From a checkpoint of a small image classifier: layers 12.
Rows from block 4 of a small image classifier, named by matrix and row number. Rows with one number belong to one neuron. Each number is 128 + 24 x the weight over its row's rms, rounded and kept within 0 to 255. All counts start at 0.
After each neuron's rows are labels from the 100 images, of 14976, where the neuron reaches its highest value: "top examples" is what is common among them; "colour at peak" is the nearest of a few named colours to the mean colour under the peak. Only what is clearly more common there than usual is listed. The data: retinal OCT scans (Kermany 2017). In brackets: how many of the 100, against the usual share in percent.
# fc1: MLP up (model.blocks.4.mlp.fc1.weight, 1152x192), inputs 96-191
# fc2: MLP down (model.blocks.4.mlp.fc2.weight, 192x1152, transposed), outputs 96-191

fc1.759 [ 90 125 131 120 137 121 137 110 159 136 148 134 111 125 131 149 145 130 134 115 145 141 139  90 115 100 154 189 143  98  80  76 144 144  92 121 120 131 130 151 148 115 129 125 122 101 164 169 121 123 116 123 143 129  66 130 170 169 142  88 174 138 141 138 111 110  91 157 101  93 116 140 165 147 120 156 129 108 174 103 117 144  82  81 104 128 166 128 123 119 107 112 118 124 123 173]
fc2.759 [ 98 108 148 169 128  85 154 144  98 141 112 132 137 136 121 122  98 138 143 121 135 113 114 138 112 168 163 135 114 117 143 153 114 102 171 154 118 151 146 103 123 139 150 142 127 132 100  88  99 114 132 116 109 126 137 105  77 109 131 169 100  92 104 136 155 164 114 118 124 157 147  87  51 107 107 138 125 151 136 130 111 136 136 129 131 121 105 117 120 150 163 188 156 141 127 145]
top examples: finding: choroidal neovascularization (97 vs 29.4)
colour at peak: grey (84 vs 24.9)

fc1.272 [117 162 137 138 143 141 125 110 115 175 129 107  93 137 138 126 120 122 102  89 147 134 129 111 129 104 184 160 130 113 152 136 105 150 125 129 123  86  88 107  93 160 103 104 135 115 102  96 170 112 143 163 145 136  84 186 105 153 127 109 130 129 135 112 125 115 128 135 120 129 112 115 135 116  66 139  91 119 122 148 146 138 157 108 166 136 114 126  87 100 143 147 149 150  88 128]
fc2.272 [ 64 121 121 117 121 107 129 152 141  92 121 126 154 137  97 131 111 122 124 150 125  94 143 135 178 139  77  98  96 186 128 137 162  82 128 128 116 157 125 136 147 110 161 141 136 124 129 172  97 156 114  96 147  99 129 112 146 112  94 159 123 148 165 148 113 116 119 133 138 137 140 123 144 131 158 135 119 153 102 109 163  99 137 118  94 125 160 159 150 164  91 102 145 110 169 100]
top examples: finding: choroidal neovascularization (63 vs 29.4)
colour at peak: grey (81 vs 24.9)

fc1.655 [167 115 148 170 139 141 113  88 122 174 188 130 144 108 136 113 115 155 101 108 153 130 147 137 125 146 137 168 120 159 145 134 110 115  96 133 107  90 130 113 142 128 133  94 125 141 174 113 127 132 141  99 145  96 110  93 143 103 136 137  90 135 143 119 149 139 125 105 168 129 104 134  99 126 139 138 142 145 146 163 125  87 151  86 103 119  85 124 128 147 131 134 127 123 178 139]
fc2.655 [129 128 111  61 159 142 104 159 178 124  96 134 123 127 103 167 145 120 117 148 121 142 135 129 117 106 122 103 158 122 120 151 131 118 127 137  89 131 154 117 162 124 154 142  88 112 100 132 173 152 133 110 157 141 170 135 116 154 152  87 151 128 142 109  98 126 136 134  97 145  99 118 156 131 122  85 169  72 128 138 163 139  94 145 107 111 124 108 139 114 163 120 136 130 111 149]
top examples: finding: drusen (59 vs 7.4)
colour at peak: grey (60 vs 24.9)

fc1.569 [ 93 116  66 139 132 140 119 127 143 122  95 108  92 134 121 109  88 137 121 118 128 101 122 129 132 108 136 118  96 128 137 121 153 168 119 115 110 135 107 170 140 159 111 144 154 154 118 140  61 118  88 133 169 166  73 103  99 168  96  77 154 132 145 108 134 110 145 142  99 129  79 143 148 105 139 104 134 143 127 135 157 161 115 141 126 112 167 129 119  86 167 160 132 115 118 165]
fc2.569 [133 141 152 118 143 126 163 144 123 127 141 103 112 131 136 139 155 109 164 125 114 152 110 115  87 126 125 146 140 135 114 175  96 121 103 155 125 131 135  79 127  71 135 135 130 114 124 119 155 169 170 116 115 105 162 135  90  90 124 162 142 135 164 100 147 109 101 167 166 127 166 154 136 128 118 156 126  94 123 129 145 127 127 128 123 120 134 126 121 156 136 119 138 151 144 133]
top examples: finding: normal (90 vs 51.6)
colour at peak: grey (50 vs 24.9)

fc1.54 [ 87 129 155 126 120 138 108 160  97 159  81 147 102 144 116 184 133 130 118 106 122 179 115  97 141  84 164 102 133 162 107 129 130 104 143 141  93 132  99 111  97 171 150 164 152 132 153 117 102 142 141 125 157 111  68 145 102  82 152 108 144 105 124 111 142 153 136 108 164  92 157 155 152 112 182 112 134  85 102 122 133  86 141  87 139 123 173  99  94 133 151 120 131 135 165 159]
fc2.54 [170 111 101 129 127 128  86 128 163 122 133  75 159 109 146 117 101 113 123 143 133  89 107 128 136 122  92 137 123 120 123 137 167 127 129  92 145 130 143 138 166  89 114 129 116 136 107 136 156 103 143 138 114 149 143 134 119 181  86 131 136 150 115 148 122  97 128  82 110 165  81 154 109 120  98 137 127 121 159 148 106 174 114 153 132 140 115 133 124 148 117 153 140 134  81 131]
top examples: finding: normal (90 vs 51.6)
colour at peak: grey (84 vs 24.9)

fc1.574 [159 123 143 147 137  94 158 119 127 104 135  74  96 173  75 136  75 129 107 127  80 148 100 134 111 120 103  97 169 131 146 142 151 145 122 125 138 120 133 101 143  94 101  94 121 118 175 107 138 118 138 133 156 105 155 144 135 131  73 133 168 109  94 108 109 158 148 125 155 171 111 134 103 118 140 115  92 138 139 149 132 147 117 163  67 147 118 163 119  96 143 105 181 147 131 107]
fc2.574 [127 125 125 159 137 171 135 130 130 122  98 190 122 130 151 112 140  98 109 126  96 139 154 135 152 129 131 155 135 133 117 108 161 117  98 163 116 147 124 157 131 113 183 144 132 102 101 161 116 135 119 119 149 113 106 131 127 101 168 136 104 130 150  95 124 113 163 125 123  74 155  95 115 134 144 133 130 138 110  93 136 190 120 122 165 150  82 127 161 166 101 150  73 159 155 144]
top examples: finding: drusen (59 vs 7.4)
colour at peak: grey (63 vs 24.9)

fc1.312 [ 85  96 146 101 165  95 116 133  86  72 136 118 124 117 181  85  92 102 133 110 111 122 143 112 140 119 120 145 145 138 134 104 150 120 148 139  98 142 145  86 143 131 137 162 131 136  88 134 141  81 140 100 121 167 130 139 115  80 156 139 122 119 114 174 146 115 133 130 110 124 112 108 154 120  99 100 145 142  72 170 107 141 156 165 130 137  95 115 110 112 131 112  97 121 143 139]
fc2.312 [121 119  89 141 127 145 133 128 140 166 117 116 157 125  71 135 110 123 141  89 124 153 133 149 134 116 145 150  98 127 145 139 109 110 123 126 156 107  85 133 130 108 146 130 136 167 173 113 130 171 129 139 160  94 136 122 149 179  78 120 163 172 114 110  87  90 131 133 122  95 104 170 108 130 114  78  93 123 154  66 117 141 112  90  99 134 160 180 135 134 125 141 163 128 147 123]
top examples: finding: diabetic macular edema (36 vs 11.7)
colour at peak: grey (90 vs 24.9)

fc1.43 [120 160 140 132 101  87 120 151 127 160 147  72  98 119  81 128 106 130 104 135 113 118  43 168 145  93 149 150 138 158 112 115 107  91 127 122 110 153 157 134 133 169 117 163 133 139 132 133 144 118 126 106 125 152 108 125 145 128 137 132 136 116 119 127 126 127 137 132 139 105 117 146 133 117 145 143 118 131 140 110 121 148 130 138  94 173 126 100 168 100 134 156 123 122 106 157]
fc2.43 [121 154 154 129 168 123 161  77 110  79  75 193 171 147 106 150 109 103 127 131 120 138 173  76 112 143 110 140 111 131 161 119 163 148 147 103 126 109  78 129 149  91 122 109 118 151 142 118 150 129 137 133 143 110 158 171  86 118 175 107 129 135 106 147 127  83 131 164 168  98 126 144 119 122 123 105 115 114 146 139 148 116 150 103 154 149 138  86 157 176 113 100 172 138 178 121]
top examples: finding: diabetic macular edema (90 vs 11.7)
colour at peak: grey (64 vs 24.9)

fc1.671 [114 120 106 123 140  98 104 101 103 102 112 116 105 120 118 109 128 101 113 150 131 128 138 138 142 132  88 146 121 150  98  98 152 110 137 158  94  94 130 118  94 133 107  84 109 123 159 126 147 116 127 130 128 119 104 117 132 111 102 163 118 157 130 132 166  73 102 150 152 196  79 107  97 107 148 131 142 105 151 124 117 171 115 151 150 126 161 134 131 163 149 145 144 114 143 117]
fc2.671 [120 148  87 157 136 126 146 127 138 122  94 137 144 127 133 120  84 153 119 144 109 141 147 158 120 121 150 122 115 112 109 123 120 138  95  91 138 170 102 146 171 126 155 132 120 134 102 119 160 131 134 163  95 121 128 116 151 118 120 143 137 178 144 124 110 183 133  80 143  48 117 108 147 162 112 107 142 123 137 115 149  83 129  95 147 148  74 127 117  72 132 108 155 163 120 160]
top examples: finding: drusen (81 vs 7.4)
colour at peak: grey (86 vs 24.9)

fc1.3 [156 113 106 115 148 115 130 103 153 100 116 131 141 162 129 118 147 148 118 163 173 131 148 128 110 158  85 140 160 163 115 122 131 137 108 160 135 123 107  94 199 120 120 120 112 132 104 147 132 123 129 143 145 124 114 112 137  84 113  80 132 144 143 143 135 100 181 116  95 143 181 110 133 160 125  96 152 137 134  91 177 167 131 153 159 145 172 170 141 110 153 133 103 126 103 146]
fc2.3 [132 156 131 133 120 141 127 153  80 114 136 135 128 126 118 114 106 106  79  91 124  89 104 134 158 106 128 143 120 106 120 146 112 150 135 121 128 120 160  99  74 107 147 159 161  91 112 134 127  98 114 117 160 176 133 132 154 156 137 147 169 102 107  78  66 120 118  91 138 128  75 100 110 160 127 156 116 148 132 103  79 120 161 123 113 136  64  77 123 107 146 145 153 132 181 111]
top examples: finding: diabetic macular edema (29 vs 11.7)
colour at peak: grey (71 vs 24.9)

fc1.137 [133 165 103 126 134  96 168 133 139 134 110 115 153 138 114 101  88 117 132 130 109 102 148 116 112 120 175  97 139  93 106 131 120 139 106 117  81 163 155 117 107 107 143 128 135 113 122  90 100 147 127 112 144 174 165 112 135 129 130 113 129 163 149 126 118 104 112 121  63 149 146 162 118 122 121 125  76 152 183 112  96 173 146 173 130 119 149 164 147 112 122 108 142 134 152 126]
fc2.137 [112 117 166 141 105 153  99 106 124 109 137 128 139 142  98 121 155 121 137 103 128 140 136 130 143 158 101 105 102 140 150 111 135 105 127 136 143  94  99 134 132 155 113 113 111 151 146 145 173  73 108 140 123  95 108 124  81  91 132 128 147 130  97 164 146 145 115 116 188  59 132  95 151 110 169 134 132 105  84 136 134  88 151  95 115 119 146 120 110 124 166 143 117 126 144 102]
top examples: finding: diabetic macular edema (39 vs 11.7)
colour at peak: grey (51 vs 24.9); white (39 vs 2.3)

fc1.438 [ 88 120 124 133 115  91 162  97 141 136 130 110  83  93 132 116 117 116 109 161 117 136 154 117 136 141 169 165 156 120 139 174 129 140 117 152 124 106 116 153 217 150 129 134 108 149 162 126 115 126 110 140 137 112 200 135 147 137 119 108 130 102 117 185 122 128 174  94  68 129 137 130 123 139 118 133 178 118 111 101 125 127 108 203 119 133 135 122 155 124 141 139 104 141 130 106]
fc2.438 [170 130 151 146 122 137 131 167  80 118 151 149 136 131 128 130 149 156 166  86 177 110 120 161 129 143 109 112 128 136 131  91 132 142 142 114 107 142 141 101  72 101 167 121 119 153 103 177 173 119 142 135 140 140 117 152  99 171 144 128  92 113 128 120 138 148  90 173 133 107 101 136 155 126 139 153  95 137 165 112  99 145 180  98 141 141 127 117 102 130 113 119 130 107 127 152]
top examples: finding: normal (88 vs 51.6)
colour at peak: grey (78 vs 24.9)

fc1.202 [101 166 146 108 146 102  89 108  84 103 155 122 143 119  92 100 164 119  94 139 105 146 121 107 117 164 105 157 120 186 129 122 145  79 171 167  62 128 138 154 147 133 106 142 160 137 156 157 144 126 135 151 127 122 112 163 137 123  81 167 137 142 106 120 143 131 129 120 161 131  89 108 139 161 125 123 131 160 155 126 110  93 159 107 132 115  60 163 141 109 137 113 179 119 148 140]
fc2.202 [105 121 116 131 120 140 119 107 195 154  84 139 138 134 163 151 109 111  93 144 121 119 107 133 127 113 155 116 138 110 164 115 136 157  91  65 148 110 134  62  94 110 160 115 142 104  92 109 168 161 172 110 151 122 166 113 155 142 167 109 148 149 160 165 129 126 101 111 104 123 148 111 115 143 132 111 131 126 103 154 182 135  97 161 130 100 167 117 133 118 138 113 151 113 119 136]
top examples: finding: drusen (92 vs 7.4)
colour at peak: grey (66 vs 24.9)

fc1.434 [104 123 130 157 119 100 127 105 163 188 133 109 141 123 119 132 115 118 120 112 119 121 124 114  99 144 149 144 135  89  93 131 123 136 175 154 122 107 155  95 123 116 124 131 128 127 157 125 107 146 106 163 110 119 134  99 109 116 116 119 114 181 181 164 121 120 154 209 120 144 125 132  95 103 121 119 122  95 141 155 125 165 117 143 136 145 140 146 181  78 132 130 165 106 140 106]
fc2.434 [139 106 121 149  76 106  85  97 139 137  89 153 135  94 118  98 148 153 160 135 136 149 115 192 137  87  69 126 115 164 147 141 126 112  93 106 122 166 148 109 144 146 104 106 120 132 158  96 121 109 108 127 136 153 131 145 109 107 142 131 131 122 118 132 125 170 119  62 142 111 151 131 125 125 118 168 170 121 133  93 134 191 126 114 116 134  77  99 109 166 102 142  92 141 159 111]
top examples: finding: diabetic macular edema (96 vs 11.7)
colour at peak: grey (59 vs 24.9)

fc1.647 [147 105 135  99 126 104 177 135 121 124 127 133 133 155 105 141 161 129  71 154 149 142  93 105 146 143 115 110 114 151 136 104 106 122 104 136 121 140 162  93 133  92 161 101 139 177 111 108 126 100 120 138 116 117 148 140 119 117 169 103 125 148 138 148 139  99 123 112 100  75 134 127  76 105 131  81 160 136 108 126 179 148 103 114 126 121 146 153 125 189 100 105 147 159 114 148]
fc2.647 [129 145  95 178 106 153  95 156 114 136 135 106 120 123 151 133 141 138 133 113 124 111 151 140  81 123 161 121 145  98 164 161 128 138 166 114 167  89 107 160 113 155  66 144 160 113 122 120 152 120 130 141 121 188  93 127 120 144 125 130 111 130 119 114 130 115 121 100 186 155 130 149 162 119 148 157 115 131 143 119  95 100 139 167 145 145 107 127 132 115 100 144 138 117  93 130]
top examples: finding: normal (82 vs 51.6)
colour at peak: grey (75 vs 24.9)

fc1.288 [112 159 124 117 125 109 118  51 114 147 108 127 109 116 138 166 107 115 128 203 130 165 104  98 110 162 126 152 112 142 134 114 162 106 123  99  91 112 125 170 146 178 108 129 138 135 148 143 144 127 105 115 123 116 110 172 151 120 110 181 132 143  86 111 121 142 165 124 155 145 100  88 106 160 166  85 139 129 125 115 155 148 155 101 166 130 105 112 125  85 115 114 169 138 162 149]
fc2.288 [150 131 135 162 158 138 126 119 177 114  99 130 120 139 132 152 137 105  76 150  92  72 149 176 122 110 141 119 123 172 171 139 100 163 132 122 141 148 163  80 125  83 147 125 141 101  95 127 147 116 115 150 132 129 154 135 132  85 161 148 142 146 157 141 171 117 111 113 106  77 176 139 109 137  93 129 146 170 113 159  89  95 109 127 127 113 148 117 139 133 164  89 165 144 126 133]
top examples: finding: drusen (93 vs 7.4)
colour at peak: grey (57 vs 24.9)

fc1.38 [106 167 124 111 140 112 194 153  83 124 152 144 122 128  94 119 130 114  90 145 115 148 115 126 106 143 141 128 152 111 154 117 115  92 149 130 133 157 110  89 161 105 110 132 176 101  96 117 166 142 117 102 145 112 141 174 103 140 134 174 190  98 130 128 111 124 149  99 112  80 116 172 127 106 152 156 122 131 126 142 140 126 101  98 125 107 152 128 131 117 110  95 162 118  97 141]
fc2.38 [ 92 132 127 151 138  97  87  66 106 121 111 157 151 100 144 105 127 169 151  84  99 138 127 145 139 103 129 111 117 113 139 130 102 160 157 116  86 109 145 140 103 143 122 115  98 154 101 147 104 138 109 167 106 112 106  88 129 134 155 104  97 136 132 160 121 145 106 131 138 142 126 136 161 118 128  99 135 130 164 143 123 129 142 120 119 166  97 129 101 136 174 159  90 134 104 153]
top examples: finding: choroidal neovascularization (80 vs 29.4)
colour at peak: grey (80 vs 24.9)

fc1.119 [ 90 125 113  95  99 155 131 126 148 137 136  98 165 136 131 116 115 150 138  95 126 141 157 145 150  93 116 134 147 109 113 144 133 115 181 125 111 185 149 116 109 137 133 116 148 111 177 135 104 126  79 144 135 120 109 167  85 131 181 139 165 136 102  95 160 126 121 115 110 157 136 133  96 109 138 108 130 122 158 162 136 165 159 104 121 108 140 127 126 152 142 128 138 132 110 141]
fc2.119 [120  99 123 122 130  73  93 157 128 160 132 132 129 127 140 134 147  85 154 116 119  91 134 121 128 133 145 135 115 158 161 105 124 126 119 158 141 113  80 165 144 134 184 122 146 125 128 132 136 145 123 165  96 125 146 131 142 131  76 149  93 135 154 147 128 109 103 108 142 128 133 129 193 140  85 135 121 123 131 143 137  75 139 132 133 181  92 120 150 116 112 132 127 115  92 141]
top examples: finding: normal (98 vs 51.6)
colour at peak: grey (73 vs 24.9)

fc1.309 [120 101 146 119 105 123 118 128 103 145 159  96 157 139 137 119 145  96 153 148 141  84 136 115 137 111 109 135 119 133 105 140 152 104 136 121 147 157 149 158 142  77 115 148 108 137 104  83 120 107 160 131 114 121 228 119  94 125 141 104 103 132 172 117 155 142 113 120 157 101 116 117 116 161 143 129 166  96 158  97 147 118 118 143  98 129 118 170 149 148 175 107 114 133 117 175]
fc2.309 [107 123  91 126 130 130 158 153 122 146 147 173 124 126 129 134 125 160  95 146 111 166 119 144 153 136 151 130 108 111 159 168 136 136 125 117 127 115 111 131 104 147 130 124 162 103  91 153 159  71  90 143 121 154  86 143 133 169  94 120 145 126  96 114 144 127 121 155 108 118 152 121 178 125 101 127 120 145  93 133  99 106 127 116 156  90 169  88 114 119 108 143 175 123 133 131]
top examples: finding: choroidal neovascularization (68 vs 29.4)
colour at peak: grey (67 vs 24.9)

fc1.337 [126 124 129 108 124 107 147 121  79 119 134 128 128 116 121 119 116  95 124 160 138 130 194 117 145 152 155 144 130  82 125  74 132 118 141 152 122  99 170 120 151 137 129 156 117 167 103 116  99 125 111 150 156 139 148 102  92 115 169 163 122 149 134 123 122 119 159 177 123 117 112 145 133 125 120 146  76 106 150 127 100 191  92 137 186 142 128 102 108 135 136 158 106 115 162  86]
fc2.337 [140 110 151 132 126 132 118 182 148 112  95 125 137 151 103 117 132 141 153 155 146  95  70 140 119 101 123 107  93 135 130 170 109 134  82 139 119 155 100 103  91 147 118  93 103 106 173 117 130 149 102 123 119 133 142 154 154 112  99 102 132 149 110 119 155 122 114  73 118  97 182 154 141 122 132 130 133 180 140 145 122 104 159 111  75 163 153 138  92 128 128  55 151 113 107 119]
top examples: finding: diabetic macular edema (83 vs 11.7)
colour at peak: grey (64 vs 24.9)

fc1.352 [ 99 141 116 110 101 116 108  96 134 112 147 103 144 124 135 138 140 142 138 135  87 115 110 122 124 101  86 139  81 145 107 173 146 113 114 146 109 113  95 109 156 127 143 120  97 149 120 167 129 131 110 151 143 121 156 112 145 152 137 169 118 147  99 129  86 113 163 125 111 120  86 125 152 184 124 118 162  80 138 100  88 142 116 139  97 116 142 122 150 169 119 148  93 162 141  84]
fc2.352 [144 146 105 144 117 113 126 144 123 101 122 167 104 128 107 187 148 148 157 109 129 140 146 133 109 145 148  85 121 163 169 111  79 135 130 103 157 126 118 126  94 124 106 107 134 107 152 118 109 146  94 125  99 120  97 141 126 113 131 115 132 135 107 158 135 132  96 185 133 100 162 161 122 152  98 138 105 156 118  98 120 112 124 121 126 159 157 132 105  80 101 104 161  67 140 146]
top examples: finding: drusen (66 vs 7.4)
colour at peak: grey (52 vs 24.9)

fc1.403 [149 123 117 135 153 142 103 137 188 131 133 162 133 168  99 110  82 137 154 148 115 148 153 121  76 117 123 121 102 107 140 121 155 118 119  84 132 128 120 108  91  77 139 115 147 135 145 158 157 116 137 107 107 103 116 133 114 114  74 121 149 150 129 168 122 165 116 115 142 108 116 157 114 104 104 136 127 113 153 119  83 141 118 112  75 127 121  96 115 135 120 105  97 116 111 103]
fc2.403 [106 158 139 137 121 109 143  93 109  92 129  99 136 113 182  76 178 139 138  76 138 160 106 116 151 135 124  98 151 111 130 123 161 122 141 130 114 176 114  89 166 168 103 127 104 103 101 132  83 108 141 135 168 164 108 127 126 124 160 160 121 115  84 100 110  93 133  72 129 122 105  92 165 150 117  99 108 146 116 123 135 126 140 127 159 137 119 154 139 127 137 134 126 127 118 109]
top examples: finding: choroidal neovascularization (93 vs 29.4)
colour at peak: grey (68 vs 24.9)

fc1.761 [126 101 100 132  92 151 119 120 148 135 141 115 118 114 144 157 110 128 128 109 105 152 155 136 110 164  96 162 132 121 133 110 158 153 155 145 103 183 100 118 111 120 127  89  80 120 115 186 150 118 159 129 129 129 163 151 137  95  85 136 122 147 102 110 123 144 155 144 107 111  98 126 110 119 131 115 139 170 153 125 104 121 107  92 126 111 100 135 118 140 109 128 135 141 116 105]
fc2.761 [125 128 128 146 122  42 125 143 101 132 112 134 126 159  97  99 161 151 165 127 166 172 137 146 144 112 121 159 115 105 122 127 129 108  98 120 176  70 127 118 129 110 164 166 157 137 148  92 142 120 105 102 104 117  88 127 132 157 147 104 101 125 115  93 138 106 124 114 117 138 167 123 137 150 115 177 140 115 103  88 155 133 158 127 118 166 140 120  95 102 143 145 104 102 120 146]
top examples: finding: diabetic macular edema (35 vs 11.7)
colour at peak: grey (71 vs 24.9)

fc1.541 [110 135 123 109 147 152 141 114 144 110 158 150 153 128 124 118 124 153 134 164 109 157  96 134 110 100 151 156 135 175 135 129 130 149 115 145 125 196 109 143 106 105 123 119 127 105 120  74 115 122 181 135 120 173 117 172  89 159 130  88 140  99 158  98 170  64 183 125 105 118 110  92 142  97 116 120 156 149 121 117 135 107 132 122  99 186 166 144 142 138 101 140 109 123 129 127]
fc2.541 [122 145 152 151  95 119 113 122 129 112  92 147 125 118  79 179 160  96  92  73 157 106 110 101 192 130 145 109 138 114 129 126 117 153 107 158 139  68  99  80 134 130 135 108 128 140 164 150 179 120 114 154 118 128 126 102 159 141 122 169 125 154 110  94 108 135  83 166 136 137 121 175 133 135 118 135 113 135 133 111  60 120 123 157 139 125 100 125 106 120 117 113 117 115 117 126]
top examples: finding: diabetic macular edema (83 vs 11.7)
colour at peak: grey (63 vs 24.9)

fc1.452 [136 122 100 132 147 120 117 130 135 117 162 152 124 127 126 121 129 125  95 138 163  78 133 120 130  88 157 153 137 117 106 144 156 157 137 151 102 137 146 150 131 143 124 136 125 154 153 112 139 101 102 103  73 109 158 182 119 112 154 110 118 178 148 176 125 109 118 112 109 146 115 132 176 137 112 137 108 101 116 152 124 158 159 121 118 113 138 157 103 119 103 118 157 142 138 127]
fc2.452 [ 58 139 168 145 100 140 168 124 108  90 124 135 108 163 147 113 105 126 164 124 153 143 134 134 171 138 101 142 148 154 140 103 106 117 114 135 145 156 126 102 110 128 154 108 183 117 120 143 122 125 149 134 128 120 139 121 148 117 101 103 149  94 130 124 142 124  92 140 131 170 132 131 105 147 167 110  99 137 104 105  90 107  81 115 104 132 109 137 154 133 151 156 130 136 115  96]
top examples: finding: choroidal neovascularization (82 vs 29.4)
colour at peak: grey (86 vs 24.9)

fc1.733 [116 110 127  83  95 109 137 120 103 133 133 143 138 100 112 127 166 114 152 108 170 136 135 149 121 111 176 110 148 117 153 148 131 103 149 153 128 144  61 146 143 109 121 135 105 106 122 161  98 105 170 116 155 121 138 165 118 116 115  75 129 133 127 113 133 129 149 122 121 120 151  98 151 138 169 107 131 129 147 134 113 111 153  72 139  64 169 105 130 146 110  97 132 131 129 108]
fc2.733 [100 101 118 139 133 124 124 123 175 128 103  87 134 120 135  84 127 168 108 136 150 131 107 136 136 153 141 106 109 146 123 153  99 139 170 142 132 112 142 113 103 157 127 109 119 133 128 135 137 146 118 101 124  97 138 134 107 116 114 122 140 105 150 132 103 140  67 134 140 138  90 106 151 153 108 148 160 116 115 144 101 131 118 160 108 139  95 107 128 167 163 146 106 156 122 173]
top examples: finding: diabetic macular edema (86 vs 11.7)
colour at peak: grey (88 vs 24.9)

fc1.705 [152 147 124 127 105 123 108 103 134 158 122 127 110 105 106  85 114 126  70 150 137 109 138 103 139 153  56 123 131 113 166  96 120 136 163 142  80 118  99 134 132 123 102 162 114 166 106 156 146 112 172 134 141 109 133 145 129 171 120 184 130 108 119 101 133 170 115 117 116 141 103 108 164 144 131  82 164 129 120 132 135 162 114  72  97 132 103 124 150 161 137 127 112 156 155 113]
fc2.705 [147 119  92 128 180  91 157 130 155 106 130 134 132 145 112 161 131 109 172 128  91 151 126 130 141 132 165 176 133 123 168 122 122 140 113  90 131 154 179 135 107 124 139 147 123  81 164 121  84 136 113 120 134 142 116  97 144  86 142  97 161 135 147 132 155  99 140 151 162  92 136 102  83 119 133 170  80 116 168 122 101  88 123 153 147 114 119 115 129  98 129 101 129 109  87 143]
top examples: finding: choroidal neovascularization (87 vs 29.4)
colour at peak: grey (63 vs 24.9); white (28 vs 2.3)